From a checkpoint of a small image deblurring model: 4.14M parameters, widths [64, 128, 128].
Rows from block 4, named by matrix and row number. Rows with one number belong to one channel. Each number is 128 + 24 x the weight over its row's rms, rounded and kept within 0 to 255. All counts start at 0. Numbers have three digits each. After the name is the row's rms in percent of the matrix's.
# convs0: first 3x3 conv (model.enc.1.1.convs.0.weight, 128x128x3x3), inputs 40-47, a 3x3 kernel for each
# convs1: second 3x3 conv (model.enc.1.1.convs.1.weight, 128x128x3x3, transposed), outputs 40-47, a 3x3 kernel for each
convs0.38 102:128128128128128128128214128128128175128128152174128128128128181128128128145128075128128128128128043082128128128128128100104109128128128128128128183128189174128128128128128128128105128128128128128128051128044128128128
convs1.38 114:106128128137128190145128128128128065128128128128128128128128128128128128158097128128128128128128170104128128128128128173128128146128128128128128128128128136128111128128163128056128128128128128079128227128180128128128
convs0.39 113:128141107157128128128128128154128128081128109128094128174128128128196128128128128128128128128128128128128128128128155128128107128128128128128128128159128128187166128128128128128128128107128128128128194128088115128165
convs1.39 109:128128128128124128122091128067085131128128128128128160128128128133128074128128128128128128128128150128128156128128128156128128110128128128128154128093128086128128128201128128128182089128088106087104128128128128087128
convs0.40 076:128128128128128128128128128177128128128128128178162128128128128168128128128128061128128128128197128128128128128128128176128128185128128128082172074128128128128099128128128086128121128128128161098156128128052128171128
convs1.40 094:128095085128128128128128128128128136128195128084128128159128128128128128128061128128128128080128128101071043128128104128128128128128128128128086128133128128128153128078128128156128082134128128128128128084128128153121
convs0.41 097:128181128128128128128128128128128109106128128117128098128128128086128128100128178098128128128140128128128128090128082128128128105128128128128128128129073128128128128128128128128128128151128128128161176128128128128128
convs1.41 101:128069128128076061155128128128128128128128128161128108063126128089128128128128128128128128128128128128128128128128128128099128128128128128128128078128128170146163128128084098130128135128128190148128094128128096075128
convs0.42 114:128128128128085128128128113085128142096128128150128128128128128088128128128128128128089128128128128081128128148128128128128128128151128110090128141128082128128128128128128128153128128128128128128128128140172128128128
convs1.42 105:128086128128128128160163128093128128095236196128128128102128210101158128128128128128128181128143128128128128128128082171128088128092095128128128097151128128128128128063121128128128128128128128146148128154128128128128
convs0.43 111:128128128128128128128128128128128128128128094128155128128099128128128205139128128128128140128068128128128128128128128089128128128128128128128128187128104088128173092128128128128128128128128180128128230128128128161128
convs1.43 109:128113128128076128128077128084087128103092128128128128128128128111128128128146128128128128128128128128128128128128128128128128128118164128128128020183098128128145128128128128084128096128147128128110128128046102128070
convs0.44 101:114100128128080128128128113158175128152128099089128153128158128136128128067128074128128128128128128128128128128154158128128128095128128128128091128128128128128194106146128155128128135144128128092088085149128180128197
convs1.44 107:156128081071128128128128128128128128107096128081128128092128128128128128128128128204128126128128128183128128128128137069128128128128096076099111128096072128082128050114128128128128128084128057128109178128159203164191
convs0.45 088:128093128128128094128064128115128128128198182128128128128087078128128075128128128153128180128128128128063128128128128128128128128062128128146128189095128128128155128103128116128128128128128128128078187128128128128084
convs1.45 083:128128097128128128128128128128128128128186128070136128128128128128184080179128128128173128128128128128128128157128128128128128128077128111128128128128128128128128100128174066128128128128169128128128148128084128128077
convs0.46 104:076128183038017128105080160128128128128128128128096128128128128128143056128152128128128128128128128128128128128153178128128152090137128128214128128128167144128128128128128128168092128128128167128209213128255128128128
convs1.46 104:083177128128159128128157128128128179109128128128128128128128128183064128128092128128128109128128184128156128128128156128128128128076128102128128128070128128097128128128128128128128128128128185154128128128057128128128
convs0.47 096:128128128128128128128076128180111128128128128160080128128128128128128104128128128128128128128061090074128181128128073128128128128128128085128128128075128177139161128128099128128128128147128128177128128128100128128128
convs1.47 100:128128158173128128138128099142128128128070095128086090128128071128069128172165164128128128128182128128097128111110128128128073128128128128128128168128162128128154128188128082128128128087128128128128128128128128186155
convs0.48 067:128128091128128089128128128128128128064128128128128128128128128128128128128128128073128128128073128128094128128203135128102128041042128128128080128128128128128190228189175128128128212184201128128128128128194151128128
convs1.48 077:128128128128128128128107087128128128128128091060128160148128191128150128128128128128107128128128128128128106222174219128128133128128205128065200128128128135128128128128128128128063128128102128059074128128061128128128
convs0.49 069:128128128128181128128128128054128128128128128128128054128128128128128128128128025128128128128128128128128128128128128062086128128128128128128069128128094128128128150128128149128144208128255128128092165128128128128160
convs1.49 076:200170128128181128128128128128128128128128128132178128128128128179128128184197128128128128128128128128136128063128128128128128255128255128128128163158128128128068128198128130128128157173095128128128128128128163128128
convs0.50 097:128128128128084128212163128128128128128171128016128128128054128128128093128086128128161128036128128128128128090128171128147089128128169128128046128128128128128128128060128128140128172128128128128100128128128128128128
convs1.50 099:128128128152128128128152128128128128128128128128128128064128199099164128128128193128128128128128128128101182128128128068128128128128128128128128128158183128128115098090087128128128128128128101109092128128128198128128
convs0.51 147:163128128128128165128106088155128146164093155128128128156128128128104128093148128128128128080128170169090086119128141128128128096157128128184069128081170170128128170128151129091128128195128128128128140164095152079158
convs1.51 110:128157165141128128128128128128128128128104128061095128128128128128128128128128128163128128128128128140128128128128128128187099128142128162128128128085175132128128128128128168100166091128128162128145128128128158128113
convs0.52 093:128128128128196128128128128128128128128128128128128128128128128128079128128128128128128090128128128086128190128178128184196128128128128128128128128128128089107154128181174128146128128101128128128128128063128199128128
convs1.52 092:128128128128128128128128128128128077128128128128128128111128115151169128069148128128128128083128205128128128163169120128128073128128128128128128128128128128151128128128128128128128128116128128128080176147128128151128
convs0.53 109:128128128083128128128128128128128128082128095128128128128128128128104179128128128128191128128128128128149128128128170128128128128128128157128105128086128128128179128171128128072165128128128166128165128128128096128128
convs1.53 107:128128128128128158128089119128128128128128128128186128128151096128098128128128100128128128128114128144157128122128128128171128100128146128128116128123128128128128128128128144128128128128080145128149128128128128129128
convs0.54 108:128184173128128142128107128128140158128128128128100133182187128128128128086145128161159186102039128128216128128128128179128128137162128105128128128128128128128128128128128128066128128128167128123128106128118128128128
convs1.54 098:173128082083128128128186128128128128172128058128128128128207128100128169128128128076090128128128128101128128100128052128128128128128099128128174128128128128206128128128128128128098128128128128128128128128128160128128
convs0.55 108:099128128107128156128128116165128128182128128128052128128054128128082150100128128128128128128128128064128128128091128128128128128128128128188128128186128128128128128171128174128128089128164128163128128164128087169128
convs1.55 103:128128128128112128128128156128080169128128128128072128128119128128128209128076128128173128094128128128128128109128186128128128128128081128066128128175128128101128128128128195128128128128128128152128091128128086128128
convs0.56 099:128154147128128128128128148128128164128128162128128174128128160128128128128128128128177128128128128105128128128128174143190177095173167128106128192128128128128128128128128128128151047075128075144188128128197128083103
convs1.56 094:128082128128128076128128128092208195128176155128128165128128128128128128203128085128128128047128128148128128043022128048057128075083128132128128177128128177125128104128128128128128128128128128128128167201097128182088
convs0.57 092:128128128102128128128128172128128128128128128128172128128128128101128128128128128128128128122128128128128128096103106128128128128128128080102128064210148128128128128069128068060060128103128155128194084166173070078128
convs1.57 102:128128128128128124128128128128128128128069085128094128128253128105128128128128096128128062128129128167128128128172128128128163156183155128102128128082128128128158128128157178128111197227100158064128128077128128128069
convs0.58 093:128067128128191128128128128128128128128128128128128128128128128128179128180128128062128128128128167162128128128128128128128128128159128149068128128128175076128128078128128108145175162128101128150081167095128086128128
convs1.58 099:128128128128128128128128103141128128196128128140096128128128077110128128128128156128128128160128150115100206128128082128128128128110175128179168128128128128128079156130128128128128128080109128128164159095128200128177
convs0.59 086:128128078128128128150128128086128128128128128101078128091128128128128128128128128128128169128128128128128128079141128107128106128128128128143128128128128082093128128128128128128128098128128128128176128128156108128128
convs1.59 097:128197128128128128128128128128128128128164153128128128082128128128168172128128201159189128128128149128183128128159105128170178128170175145161128176128128096128128128078128098165089150157128128150176065128128128128128
convs0.60 113:128165128128144128128128128106128140128128128128128128128105128080183128128128128120128128084128093128128128128128147054115128111128128128128128128128098128099128180162128128128128128145128128164085209128099128128128
convs1.60 111:128128128128128128128109095128128173128128128148128128128128128128080131128128128128024145128128128128128128128128151128128160128156128159128128128202103163128128128158128128128069128128128128128097128086147128128173
convs0.61 109:128118160128128102110128128128128128128156069172128096132089090206128128128128090189128128128128128128177128128128128128128128128128148128174084074128157128128128128128128178128128128128128152171164128203101078128128
convs1.61 094:128128128128128128128128128189128128128151041128128128128148128128128076128128128128128128083104128128128128128096146128128128082128080154135082128128128128080128128128128112128128107128128162128192128128188065128128
convs0.62 098:128155128142128128128128128128128128128180128128128098128128080088161128128107128128226128146128128128128128122128128107097128128128128128128128172087128128128128128128128012128128128128128128128128137128087148128128
convs1.62 105:128170128153147128128148128128159128060128128153092128128153128099128128128110112128128128128128128128128128128128128173199168128200128128128128174128128128054104159158135128128065128179128128128128128128102128128128
convs0.63 094:128128128128128128128128171093128128090128128142193209128128103128178099128088090123128128128128128147128128128182098128128128177128128128128128128220128128128155128128087128197128128088128128128110128095128176128128
convs1.63 093:128128128147128079128055128069128128128128128162128128128128128128150128128128128128128128128128128157128128128128075182128128128128073093128128083128128128128169128128108128128128128128128080095092145163128165168128
convs0.64 093:128169128128128128128128128128128128128184128128155128128115128068128189128128128128128128173042128128198128121128128128128128128128128138096128128039128128166076128128128128100172128128128064128128088128128128128128
convs1.64 111:128128128128128128096128128128116128128128128128081128128128128128185128107128104128096043128085128188128128128128128085128179128128128111213128128054059128154154128128185168091195135128128128128128152128128108128087
convs0.65 099:128085128128128128128128128128128128128116128128128128128065128128056128157128128178128165128128074074128128098128128093135128128128175128128128128167128092128128128128128128128128128128084128128128128244128128128154
convs1.65 085:128128128128128118128128081128128128134128128128128057128128128128128128128128088128128128128128128128128128176128128128093086128128128128128128158128097128128128128128128128128128128128081128128128128128156128128188
convs0.66 114:128128106128075128087128128128128137145128128128128128128090128156128095128128128128128128128104128091128128128133128128128128128128155128128159078128128128092128128128149141128128080128128128128128201161156127128128
convs1.66 111:128128128128128168128148179128128128128128128113128128117128092169128128090128128128128128128128128128128128128128128128167163128146128158128082142161055128128166128128128128070164128128158128128128186084189128128128
convs0.67 111:128128128128128128128128128128128128128067086128203150128128128128128128128128156111172128087070128128100128128128121128143128128128165128170128086128162170128095128128128097171128140088128128128189128128174128128098
convs1.67 102:128166128128128128104158128128108128128054191128152128128128128148128178128128128128128128073128150128096128128147128128128128128128164143157128128128172096128128128166128081081113128128100184128128128073128116116128
convs0.68 083:128092130128128095128128128160128128075106168128128128128128128128091128128128128128128128128128128128128128128128128128078128128128128128128128096088169188198086128128128128128167128128128121128128128128087128128128
convs1.68 085:128128128171128128171176128128128128128090071185128128128128128128128174184157128128128175128128128128128128128128128128142128128074090128128128086128128128128076076128128128128128128128128128128090128128123128128128
convs0.69 114:106128128128173072104128128128101128128128156087128141128128128128128091128128128128128128128178107128128128094128163128048128128128078128128172128128128146128085128128092128153080072128128073153128069128242128128111
convs1.69 103:128153128128128149158128128128128128100128128088106128128128128128128128128128128128128128123128128128128128128128128185152184128152128128128128128108128128128128122128128128128145128128098128128128184162156159171128
convs0.70 094:128128128128128128128128098128128128128088128128128128128128098128128128128096128128128128128128128128085128151128128128128128128128128128128128128128183128056128128128112154128128128153128158128128128128060128120128
convs1.70 098:128074128128106160128128128187168128128128128103128193128128128100128128075128107128128128124061128128128128170128128185128105128128128128171128128128128128140181128128128128119128175128128128128128194128128128128124
convs0.71 115:113097128052086128072107152085128096128128168148128128128128128170159156128128128128079128162128116128128128128128128100128128094128128128151128095173200098128128128152128128174104128128128196128128182128038128128172
convs1.71 108:128128128191128128128128128128128128128128128128128128102090084128128106128128128082128128128118201179128183128114153154175155128128128128128128128175085128128139128128097128128145086128111142128102109153173128128186
convs0.72 096:128125128128128128128128180128095128128174128128128128128128128112150086128128146128222162128030091180128128128108153128128128128128128128128128128159128128128093128128128195128128128128128128084128128067128128084128
convs1.72 120:128128171128128128128128128128111128128150165128162128112148128152156180074128128173169128128128128128117128128128128128128128163090066128128128157128128125128128187128128190197128128153128128128128128128148128128128
convs0.73 088:149128110128128128111128128159128128146128128128128128128128128179128128128128088128128128128128128128128128128128128128155128095128128128128091128128153128128128128093128152128097093165128128128128128128128128128128
convs1.73 087:128100128128128128128179128148128128128128128128128143128128062128128061172128128128128128128128128128111128128128150128118128128128128128128128128168128128128059128128128164128115128162128128116128162128128128128130
convs0.74 079:171128128203093077128128128189128101128167128166128128128060128128096128128128128128097128057128128067128128128128128128128128128128128128128065153076081128128128128136157128128128128128128128098128128128187128128128
convs1.74 091:128128128128165128128128098128128106128128128128128128128128128128128128152172094128128128143128128128073128128128128128128171128128128128128128128128128128128196128128128128128128128056128128128128128128128128128128
convs0.75 103:128128128128128128163128144128107128165147128159128149128128128145140128128097109128128054128161070128106091128179178128128128128128128128085128128128128095128128128134128168128128139128128157103128214127074136128128
convs1.75 102:097128128128100128128128094128128098128128128128128181172255128128128128128112128128197161128128085128128086130128128152128128085128128128128128128128096128128179128128101128127128123128128128128128128128128084121128
convs0.76 102:078128128128145128128128128153128128128128156076128128128088128128128128128128128167128128128152128128145128128091149128128177128128128128128128183128128087128128128098166128128128128167128203128128128128219128128147
convs1.76 107:128128128128128128128128128128114170128128128118128152128128165128095128128128128128128128128128160128045074128128122128185128128128128128128128128080183128200128170128122128128105128128128095128128105128060128128075
convs0.77 107:128155128128142128128128088106128128128089128113128128128128128070049162094093177214128184161174103128128128128128128128128128156128101128090189128139113128128101128128163128128128128128104128128172181128225102128128
convs1.77 108:128128128128147128128128128128128151128128128128128128072128128128128128128164128128128128088128128061128103128128094128128128115128128128128128048128128166128128214128128128128062128128168083128128073128045128128128
convs0.78 098:128128128128128075128044181128128101128128176128128128128174128086128128128128096059128128128152128077083164128094128128106128128128128158128128128178128128170128128128168065152073128128128128128128128128068128154177
convs1.78 096:128128128128173128128165128128128128128128128128128128128151128128154159128128128062082128128128128128128128128128128128158166128144128128128128128128128135128128128155128128128128082128128128128128174157128176128151
convs0.79 109:128128128092128082156128128128128128093128128128076128128128128128128224172103105103128128090128128128128128128128128128193151128128128159128128106128157103092128128150128101128182128128128180128159207158224128128128
convs1.79 105:176128128193128128170128128128092128128092128098128128128128128128128128149128128082128128128128128128128175128160128104128121107128128128128106128058128128152106128128128115091128128128128173128128128085128128128128
convs0.80 097:128128128128059160128093128128128128128081128128128128128128128091128128128128128128128128128187090112128128128128128128128128128070128128128171128164073128128128128170153168128128128128128128128128128172128128128128
convs1.80 098:128128128146128128128128128128128128128128164128128128177128128128128128128128118128128128128128128128128128128128128054128069087128128094128139128128128128128128128128119128171128084128128128128173094217128128128128
convs0.81 094:157128128128128128128128128128128128128128128128128151128069128128128128128128128128128128128128128128128094128128128141128128128128128128075083109128128169128113128128128128128128128128128128128128116174077128128079
convs1.81 104:156128179123157161128128099128128146128128128146128128076128128128173128128180136128128128128128173128152091128128128147148128128153128128128128097128128147128128086081155128128128128128112166128128171146128128128128
convs0.82 127:148128141128128128128128128128128117128102128166128128128128128128128110128152128128129128128111128085178151128128128128128128128161113144128177128097147068196128128128147128128128128128112100128128128207190128128137
convs1.82 129:128128128128098128128128128128143120129112169128159128105128101128083128128128128128156128128128128128128128128128104128183128128128128128139128128048128091128096128154128128073128128142128128128128128128128128128128
convs0.83 072:128128128128128128128128081128128128128128128128128128094128128165128128128182128128128128073128128128128128128128161128063128087078128128128128128161128128128128216128250128128128209128128128095128128128128128128128
convs1.83 075:128128128128022057098128128128128128128128080066128128128128188128189172128183170128128128128128128128128128128128128128128151128128128128128128128128128128128128128149162128064149128128196128128106128128128128128189
convs0.84 096:128128128128128191128128128128128163128187128128128128128128128128128128128128128109082128128128128128128128128128128128128128128128128128162128128077128128128128128128128096128128098128128128128128128128191128128128
convs1.84 100:128128128128146128128128128073128128128128148128128128128128128128128128128215128086076128128128128128128128128128128155128128128128128104128128128076131128128128081233128128128128098128132128128128128190090155128149
convs0.85 091:073128128128128128128128128163142159128169147128128165128108128171128128187108128128128128128086088128097128100128128128128128106194128128089128096128173156128128128128128128128128098096128128128128128128128128079065
convs1.85 094:174128128128128128128180128128128128088128128085152128128128083128128128128128128128128186100077128156057089108128163128128128128128128128128128128128137128164128128128128108128128128128128168128128128128053088064128
convs0.86 094:128128128128128128128105128128128128128173089128161128154148128128074128128089128128172128128184128128128140128128128128128156128128128128100073184178128128128128128128128128128128128128070128128128101128128128128119
convs1.86 096:128128148128130128128128128128098128128128128128137128081156128172166092128128086128148174128128128128128128128128128061156128041128128067128128128128128128128128128128128128128128128175128128128128159166128128128128
convs0.87 097:128128128128128128128128128128156128101128128128128128172128128128128128128128128128128128128193128128128158128128128128128128128128128102151177084198067128128128128096128128187128128098128172128128170128022128128128
convs1.87 108:128128128128128128128096128128069128128081128128128128199053164157158128128128128128178198127128128128079128152128128087128064128128128128128128128155128128128128128128030128181128128128128128115128128128093128128128
convs0.88 112:128128128128062128173128128128158128092166128128119128147128128166128128128128128128128090128073128156098128128101128128086128128128123128206128128182197128128128111150152128128174128102128159128109162128128128128128
convs1.88 105:128090128128090162128111128128128128128128128100147143102128096128128041128128101128128128128128128133128148128128155128128088128128099128178128128059128104154128128128057184178128128164063128128128128128128087128128
convs0.89 101:128128128128128128128128128096128128128128128128128128128128128128128169128128128128128082128128128128128128128083128084155128128128128128128092128095190093099128128128109128083128128161117128128128164195046128075128
convs1.89 103:156128128206128128128128128128128128128128128128128128128177128128062169128128128128128078128128200128128128128128092128128117128128128128128128179128186128087128200128128174000167128156174087128128185128162183116128
convs0.90 096:128128128128128128174128128128128128128128128128128128091128128128128128128174128128128128128128128128128128110128128128128096162128128128177069128128158128128092128171128128100128128128128128128069128128128128128195
convs1.90 098:103128128128128128128128128128128128128128128108128128128128128128096101128103128128128128128103128128128128128080128140151143158128128128104128128073128150043128128119128128128128128086128128128064161128082171128075
convs0.91 099:128128128128078128128128128128159128092097128128128159128150097128128128141128128088128128128128128128128128128128128128128157185128128128128128128128128175128177128128091128128157102128128128194191128128128128128128
convs1.91 099:128128128128128083175179128128162128128128128127128109128066128182128128128153128128145128128078128128128128128128082128090128128128128095128128128128128128160128128128096128128128128128128128187128214128128108128160
convs0.92 117:128128099114074128128128128090128168128128121128085128128075128128128128160128128128128128128128128112057128128081087142128112128153128128128128128143128128128195156128128136165128128187128128172128083128128091128080
convs1.92 109:128128128128128128128128128144128128128128128128128128128110128128181091128128128128128128128128108079173128128128080128106092128128128128128128128153128128128128179128128128122128128128128148163128175087157128102128
convs0.93 126:118128128128128177128096128133128128128070143088160128128128117089091170128173128128152139128128128128043154128128128128128128128128128128144113093128128164084103128128128128128128128128114128102128128128128128081128
convs1.93 102:128128128128128078133128128146128194128128210189128128128128128128128128128175128128128128128128128092128080152128128146128142128128128128128128128128128128128128107143128128128128114128155128128128128161128128128153
convs0.94 092:128128128128128128128121128088128148128128128128158128128102128173128182128128128128108128128128183128100128066128128128096158128088164128128069128128128178072128128128128096128158128128128183128161244082128155128128
convs1.94 096:128128163128128128128128154128112128182128128158128128128128128128102165128128128128128110128128128106128128128128128128143128128128128128159128128190128128110128128128128128128128128128128128128103180128093090128128
convs0.95 096:128128128128171128170128128128105081128055128225128165128128057144128128128112128128060128128128128128093076106128128128128128128128153128128128128128128128128128128128128128128128128101128128128128128128128126152128
convs1.95 095:128128128128128128094128128128128128128100086128128128079139128128123165128128128128128128128128128075128128128128128188128128136128128128128164128184151128071128128128128180128128128128128128128109128097128128128128
convs0.96 077:118128094109128128145128128128128128128128128128174128128056128128128128162128128128128128128128128128128128128060128128109128128147128128128128053043128128128128128128128128128172128128128138128128128128128128066128
convs1.96 086:128074128128080128128087128128128128128128128128170169128128128102128128110128128128111128171181128128128128173128128128128128128128078198128164128128128128138128093107074111128128128128128128128128099144128128128106
convs0.97 100:157128128128128128084128128128128128128128128128056128150158128061128128081128128128128128128128099128176128128128128128128128128113128089128089128128128152128128128083091102152128111128128128171128061128128128128043
convs1.97 098:182128128128128128128128128128054071128128128128128128174128160128128128127128128182128128170128128128128128158128165128128128161128128128128096128128128108128128128128128095128128169138176187128128175128128114128128
convs0.98 101:128128128091102128128128147128128128128128128128107128128128128128177128128128090190185128128068128128181175120128128128128128128128095128128128128101113128098128128128128128098128128128128128128128128128128128128128
convs1.98 092:128128082128128139128128128128128128183128128128128128091128128128128128128128128101128128128128128174128128128092128160128128128128094128128128128164128128128128128128151081131128128176128128128128128128101128128128
convs0.99 105:128148128150128034155128128107128105128128093128128128128128128128065201128128111151117156128105128128128128128128128157128140128128128128128128128128119128219128168128128128161128128183116082176128128128078188128128
convs1.99 102:128151115183138128128152128128147128128128099128081085128211128128128128083138128199128150128128128096166128102099099128128128128128128128050072106128090128128128154128128128128128170128128128128128216128128169128200
convs0.100 092:128128128041128128128128128074128128128128117128128117114128128128128128128085089109128105092128091128128128128128145128128128128128128128128128161128128109128163095148128128154128128128128128128128128128075104128073
convs1.100 087:128085070128180128128128090128109128128064128128128128152128096128128128128128128128106128128128128128128128128128128156128091128128128128128128128128128128128128128128154128128128128081128186128180171128178158175128
convs0.101 125:128128128140083128128128128128087128168128095128128096128114128128154072128178128128128177080147062128098128128096128144137149128128128075144128159128147154155082128171128162128128128128128128128128073173128128128128
convs1.101 119:128128128128053128126128128128128135128128128128144128162128128128128128128128128142128128128182128128128183128128128128106128128128128128128128162113128128128128128128128128132128091176120128128110218157163154128139
convs0.102 095:128128137095128128128128128081128128079128128128128128128128128128128191175128128128128128128166128128184128128128128128156180128083175128128128128128111128090128128128128128128088128128128128128128128128220128128128
convs1.102 100:128128128119128145128128128128138128128128128128128168128128128068128128128128128128109095128128128128128128085128128128065128149128083128090128128206128091128189128128128128117128105158128128128128128128033128128128
convs0.103 108:128128096128128128128128128056074128128128128128128147107171171128128128128101128128128102128076128144164128128128168128099181128128128131128128128124139128128128128098128128128128166128108088128174118091193128149117
convs1.103 102:128128128090128073184150128128128128206128178194128175128060128139128128080128128128128128128128182128128128128128128128128128097150059128163128128128128128128128128134128163094128169128128128128128160128128128128105
convs0.104 103:128128128147188128128128128128128083128128196128145079128128094128128128128090081128048128128209083128086128128128128128128128128173112128055089037178128128078128101177128128128128128168107128128128089147128128128075
convs1.104 110:128136128128128128128187086088128158128128128128169128085090164128128079128181128128128085128128128103128128128128168172128128070128128108082169128128128128195128094128128098128106128149107128128124128128128128128145
convs0.105 104:128128128128066128128128128128128060143128128128128056128128128128128128128128128128128128128183187176128128128105128101128152115128128128128128128161087128071128169128123128128128128128128128128128128128162128128128
convs1.105 108:128087128141128128128190128162128128128128128128066128128104128143128128128105128101053128128128128128225128128128128128128128128148128128064128128128128065075128128128128128128128128167128128089128098171128092163128
convs0.106 081:128179128128128128101128031128191068128128110128128128128128185128128128128093103128128101128140128107193128128128128128128090095128128128128128128128128128094128128128128128159128102070128128128100094159128070128128
convs1.106 085:128128128128128128128128128128128128128128128128128128128128128128128128150128128128128128154128128165128128128128128128128128128128128128128128128128128128128201128128128063128128069128128128128128128109128128128092
convs0.107 109:128103128128093128128128128174110128128128128160171128092167163128128128128128128128151128128128128128128129128128128128128128128128128128065067128128128128151128128128128128128128128128128128128128128128111128128117
convs1.107 112:128128128128109128128098128128166128128128128128128085128128200128114128128128128104128122128128128149050128139108097173128128116128128128065128128155128175128096128128128150152128128190128164128128169189128128128128
convs0.108 098:077128128128128128128128106092128162128128049128128081128128128094128128128128128128182128099128128118128203128144128128104094128128128128128128128128186128128128084128094128128128128177159128096128128128128128128128
convs1.108 092:128128105148128128128128128090128128128192128128128128105128128128128162128128128128169175128128128128110128128128128128064159128128128128128128128128128128128128079128128128128128128128128075095128109078147128128128
convs0.109 081:128208128128239128128128128128128128171128128128128128128128128128128128128149128128128128096128128128128128128102128078128064128128128128128182128167072109074128155128083162128128104083128115128128128176128128112128
convs1.109 089:128037128128072128156128128128128131128128054128128128128128128128128090128105174128074128191128128128108128128128128128128128128128128128128128128170075128094128128128143128164128128128128128154128128095128128128135
convs0.110 090:128111128083064128128128128128157111128128100128128128128128189128128128128172128128094128105128128128128128113128128082084128128128095128128128128091128107170128157128128128128128128128128128128128101128128156101128
convs1.110 091:071191145128127128128128109128128128175128083128128135164128128128128128076128128128128128128128128128128128185128126128128128128128158128135128074128128128128100128067128128118128062128128128128128128128128128098128
convs0.111 084:128128128128128128189128128128094128128128128136193156128128128128128143128128128128128128134128128128169128101128128128128128128128128128128128109128185128128128128128128128076115128128128109128094128128128128161113
convs1.111 074:128128128128128074128128043128128128044164084128128155128128128214128128128128128128128166128128128204196128128145128092128128128128128128128128128128128166128128128128128128176136128128128128128086128128128173128128
convs0.112 065:085128071086090128128128128128128128128128128128083128128043039128128128128128128128128128128128128128128128128128128128128128000054128128128128128128128128128128207128255128128181244128204128128128187128128128128128
convs1.112 077:128128128128128128128082128128128128128128128128128128174183172128166128128128128213215128128128128128128119255196255168128169128128255128128128087098128128128128128128128128128128128128128128101105128128128128128128
convs0.113 086:128176128128128128128128184128128128123128128128151128128092128128128128128128128128164128128128128128128128128103128128097128097128128128128128081128128086128161128128128128128128128128128128128128109128128089128128
convs1.113 093:128128128128128128056128128128128128128128169128128128128128096128103128128172152128128128128128128128128128128128128128170128128128128098080128128128175128128128128149128128128128128128128128128128128156128074128128
convs0.114 103:128128102128128128128083128080128128128128128160102128128128128087089128128128128128098128183128128128199128128128144128128128128128139177128128140128128128109128128128128128128128128162128128128152128128087128128128
convs1.114 111:128128128091128083171128169124128178128128172128128128113128128128119128128131128128128128128128158185183128128128128146128128128104098128128128169172128128128110128128128128091154128196128148159128157128128079077096
convs0.115 096:128164128128128128113106128128128158128128128128121128128128152128128128128128128208128151128128128172128128128128187128128163081128128128128162128128128128128128087128154128128128128105128128128137128128156128128079
convs1.115 098:128128128171078066150128128101128128145128128143128128128128146128060161128128128128223137110128137092128075128128128116112174128128128128128128128128200128159128128128081128128105128179128128128125064128128128128083
convs0.116 102:128128128095104144089128073144128128128168128171070041128151152128128128199202128154183128162044128100128128128128128128097118128128128090128128128102128128167128088091128128128128128128128128076128146073158128128128
convs1.116 101:128128128128128184128146148128128072128081128128128128128128128128128128128128128075128128128175128128128068144175128158183128128170188128162132079090128128128128128152128128128128180163163128128128128128154128128128
convs0.117 102:128128128089128128072045128128128096128128107128128128128128128128128092083128128128128128128128109128194128128128128128128128128128128128128128128163087128128092128128128128128128084128158128128128089128128128128128
convs1.117 115:128128128166173128128128128156128104128108128128128128128128143128134119128128143128128128128098118128152128106111155128128128128177128128128128152128178128128128128148128128128128128156133128128128128128128162166128
convs0.118 093:128128167128128083128128181128128128128128156128128128128128128128155128128128128128073063128214128128074128128156128128128128128189128128068128128128128175128128128128128128128128128128128128077128128128084128128128
convs1.118 098:128128128128128128128128128128128128128128128128128128128128128128173128192149128139079128128128128128128128128128128128180128128128128183128167128128128136169128128149128128128128128128128128128128174128128128128128
convs0.119 099:159128128128128128128128128128183113128160128128128088128123128128071128105128093128128128128128128072128128128128179128128128141128093128128128128156062128128128128128128128098128128128128128094128128128128128128128
convs1.119 107:128128128114128130128109128128128128083128128128098076128129128128128128128128128128128128128128084104128128128128128173154128081128128128128128105128128128163128128128128067128128128128128128128128128086128128128128
convs0.120 098:128128128070197128128074087128168163128128089128128164088154128128128128214128159128128128128128128128128128122128128067128128128128128128128169128128128128128128128149128074075174171128128128128128128128128128073128
convs1.120 104:128128128128128077128128128156078128128146128128153128128075128039128039097128128128128128128128128128128128077111128164128128128128128128128166128128128128128167173128128128128089128128128128128105128128128128128128
convs0.121 087:128128128128128128128190128128128128128196128128099128128128128128128087169128156128079128128128128161128128128128128128128128128128128128128128128128083148128128128097128128128086128128128128128128128051128128105128
convs1.121 104:128128128179128128151128128179100128128128128114107128128036128169128128183074128068128128128128128128128128128104128128128097128128128128128128128128141153098128128128128128128128106128128128128128128128128165128128
convs0.122 110:131083128128085122128096128161128128128128128104163128163128063128128128128128170182128128101128128128128128128128128128128089128088099128128128148128183128128128128128128128128124128095128128128174090128128128128128
convs1.122 102:128128128128128117128113150128128128128128084128097073128128128128128128099128085128106187128128128128182128162128091128128128128128101084128128128036128128128089128128177128145128095128128128128166144176102128128105
convs0.123 112:128074138128224093128101128128128128128128128128128128128128128128128128128152086178128128136197128128099100128128128128128138128128128128128128169076194128093128128128139128128074128128128128128128000128255082128146
convs1.123 107:128128128128128128128128128128128159128128128089113128104062128128128159128110190128128128128128128134128128128128128128075128140099128196128135146128128128164081128128128128128128128128128128128128242167094128128128
convs0.124 107:128128128128162128128128128128086128111057128097084128128128128128142128128128128128094128128128128128170128128128128109128128128128128128079128128184101128081086128082128099202128086128128128128128128128128128153128
convs1.124 078:128139128128128128128128136171183174128163128090168193128128128128128128149128128128128128079128128128143128128128128187128128128128128128128153070128128128128128159128128104128128128128128128128128128128128112128149
convs0.125 100:128128128128128128104161128128128128128128128237128166085177128101153084128197118128128128091128128128086158128128128128128128115128128128077128221128128128056128128128128071128128128128135128096128128128128094128128
convs1.125 116:174097128128128128128128128128079128143176193128128128128128060086213128128128128128128128161193128128128128128128128128154128128128128176084128128147190172128071142128128128128142128173128128128128128109128087101152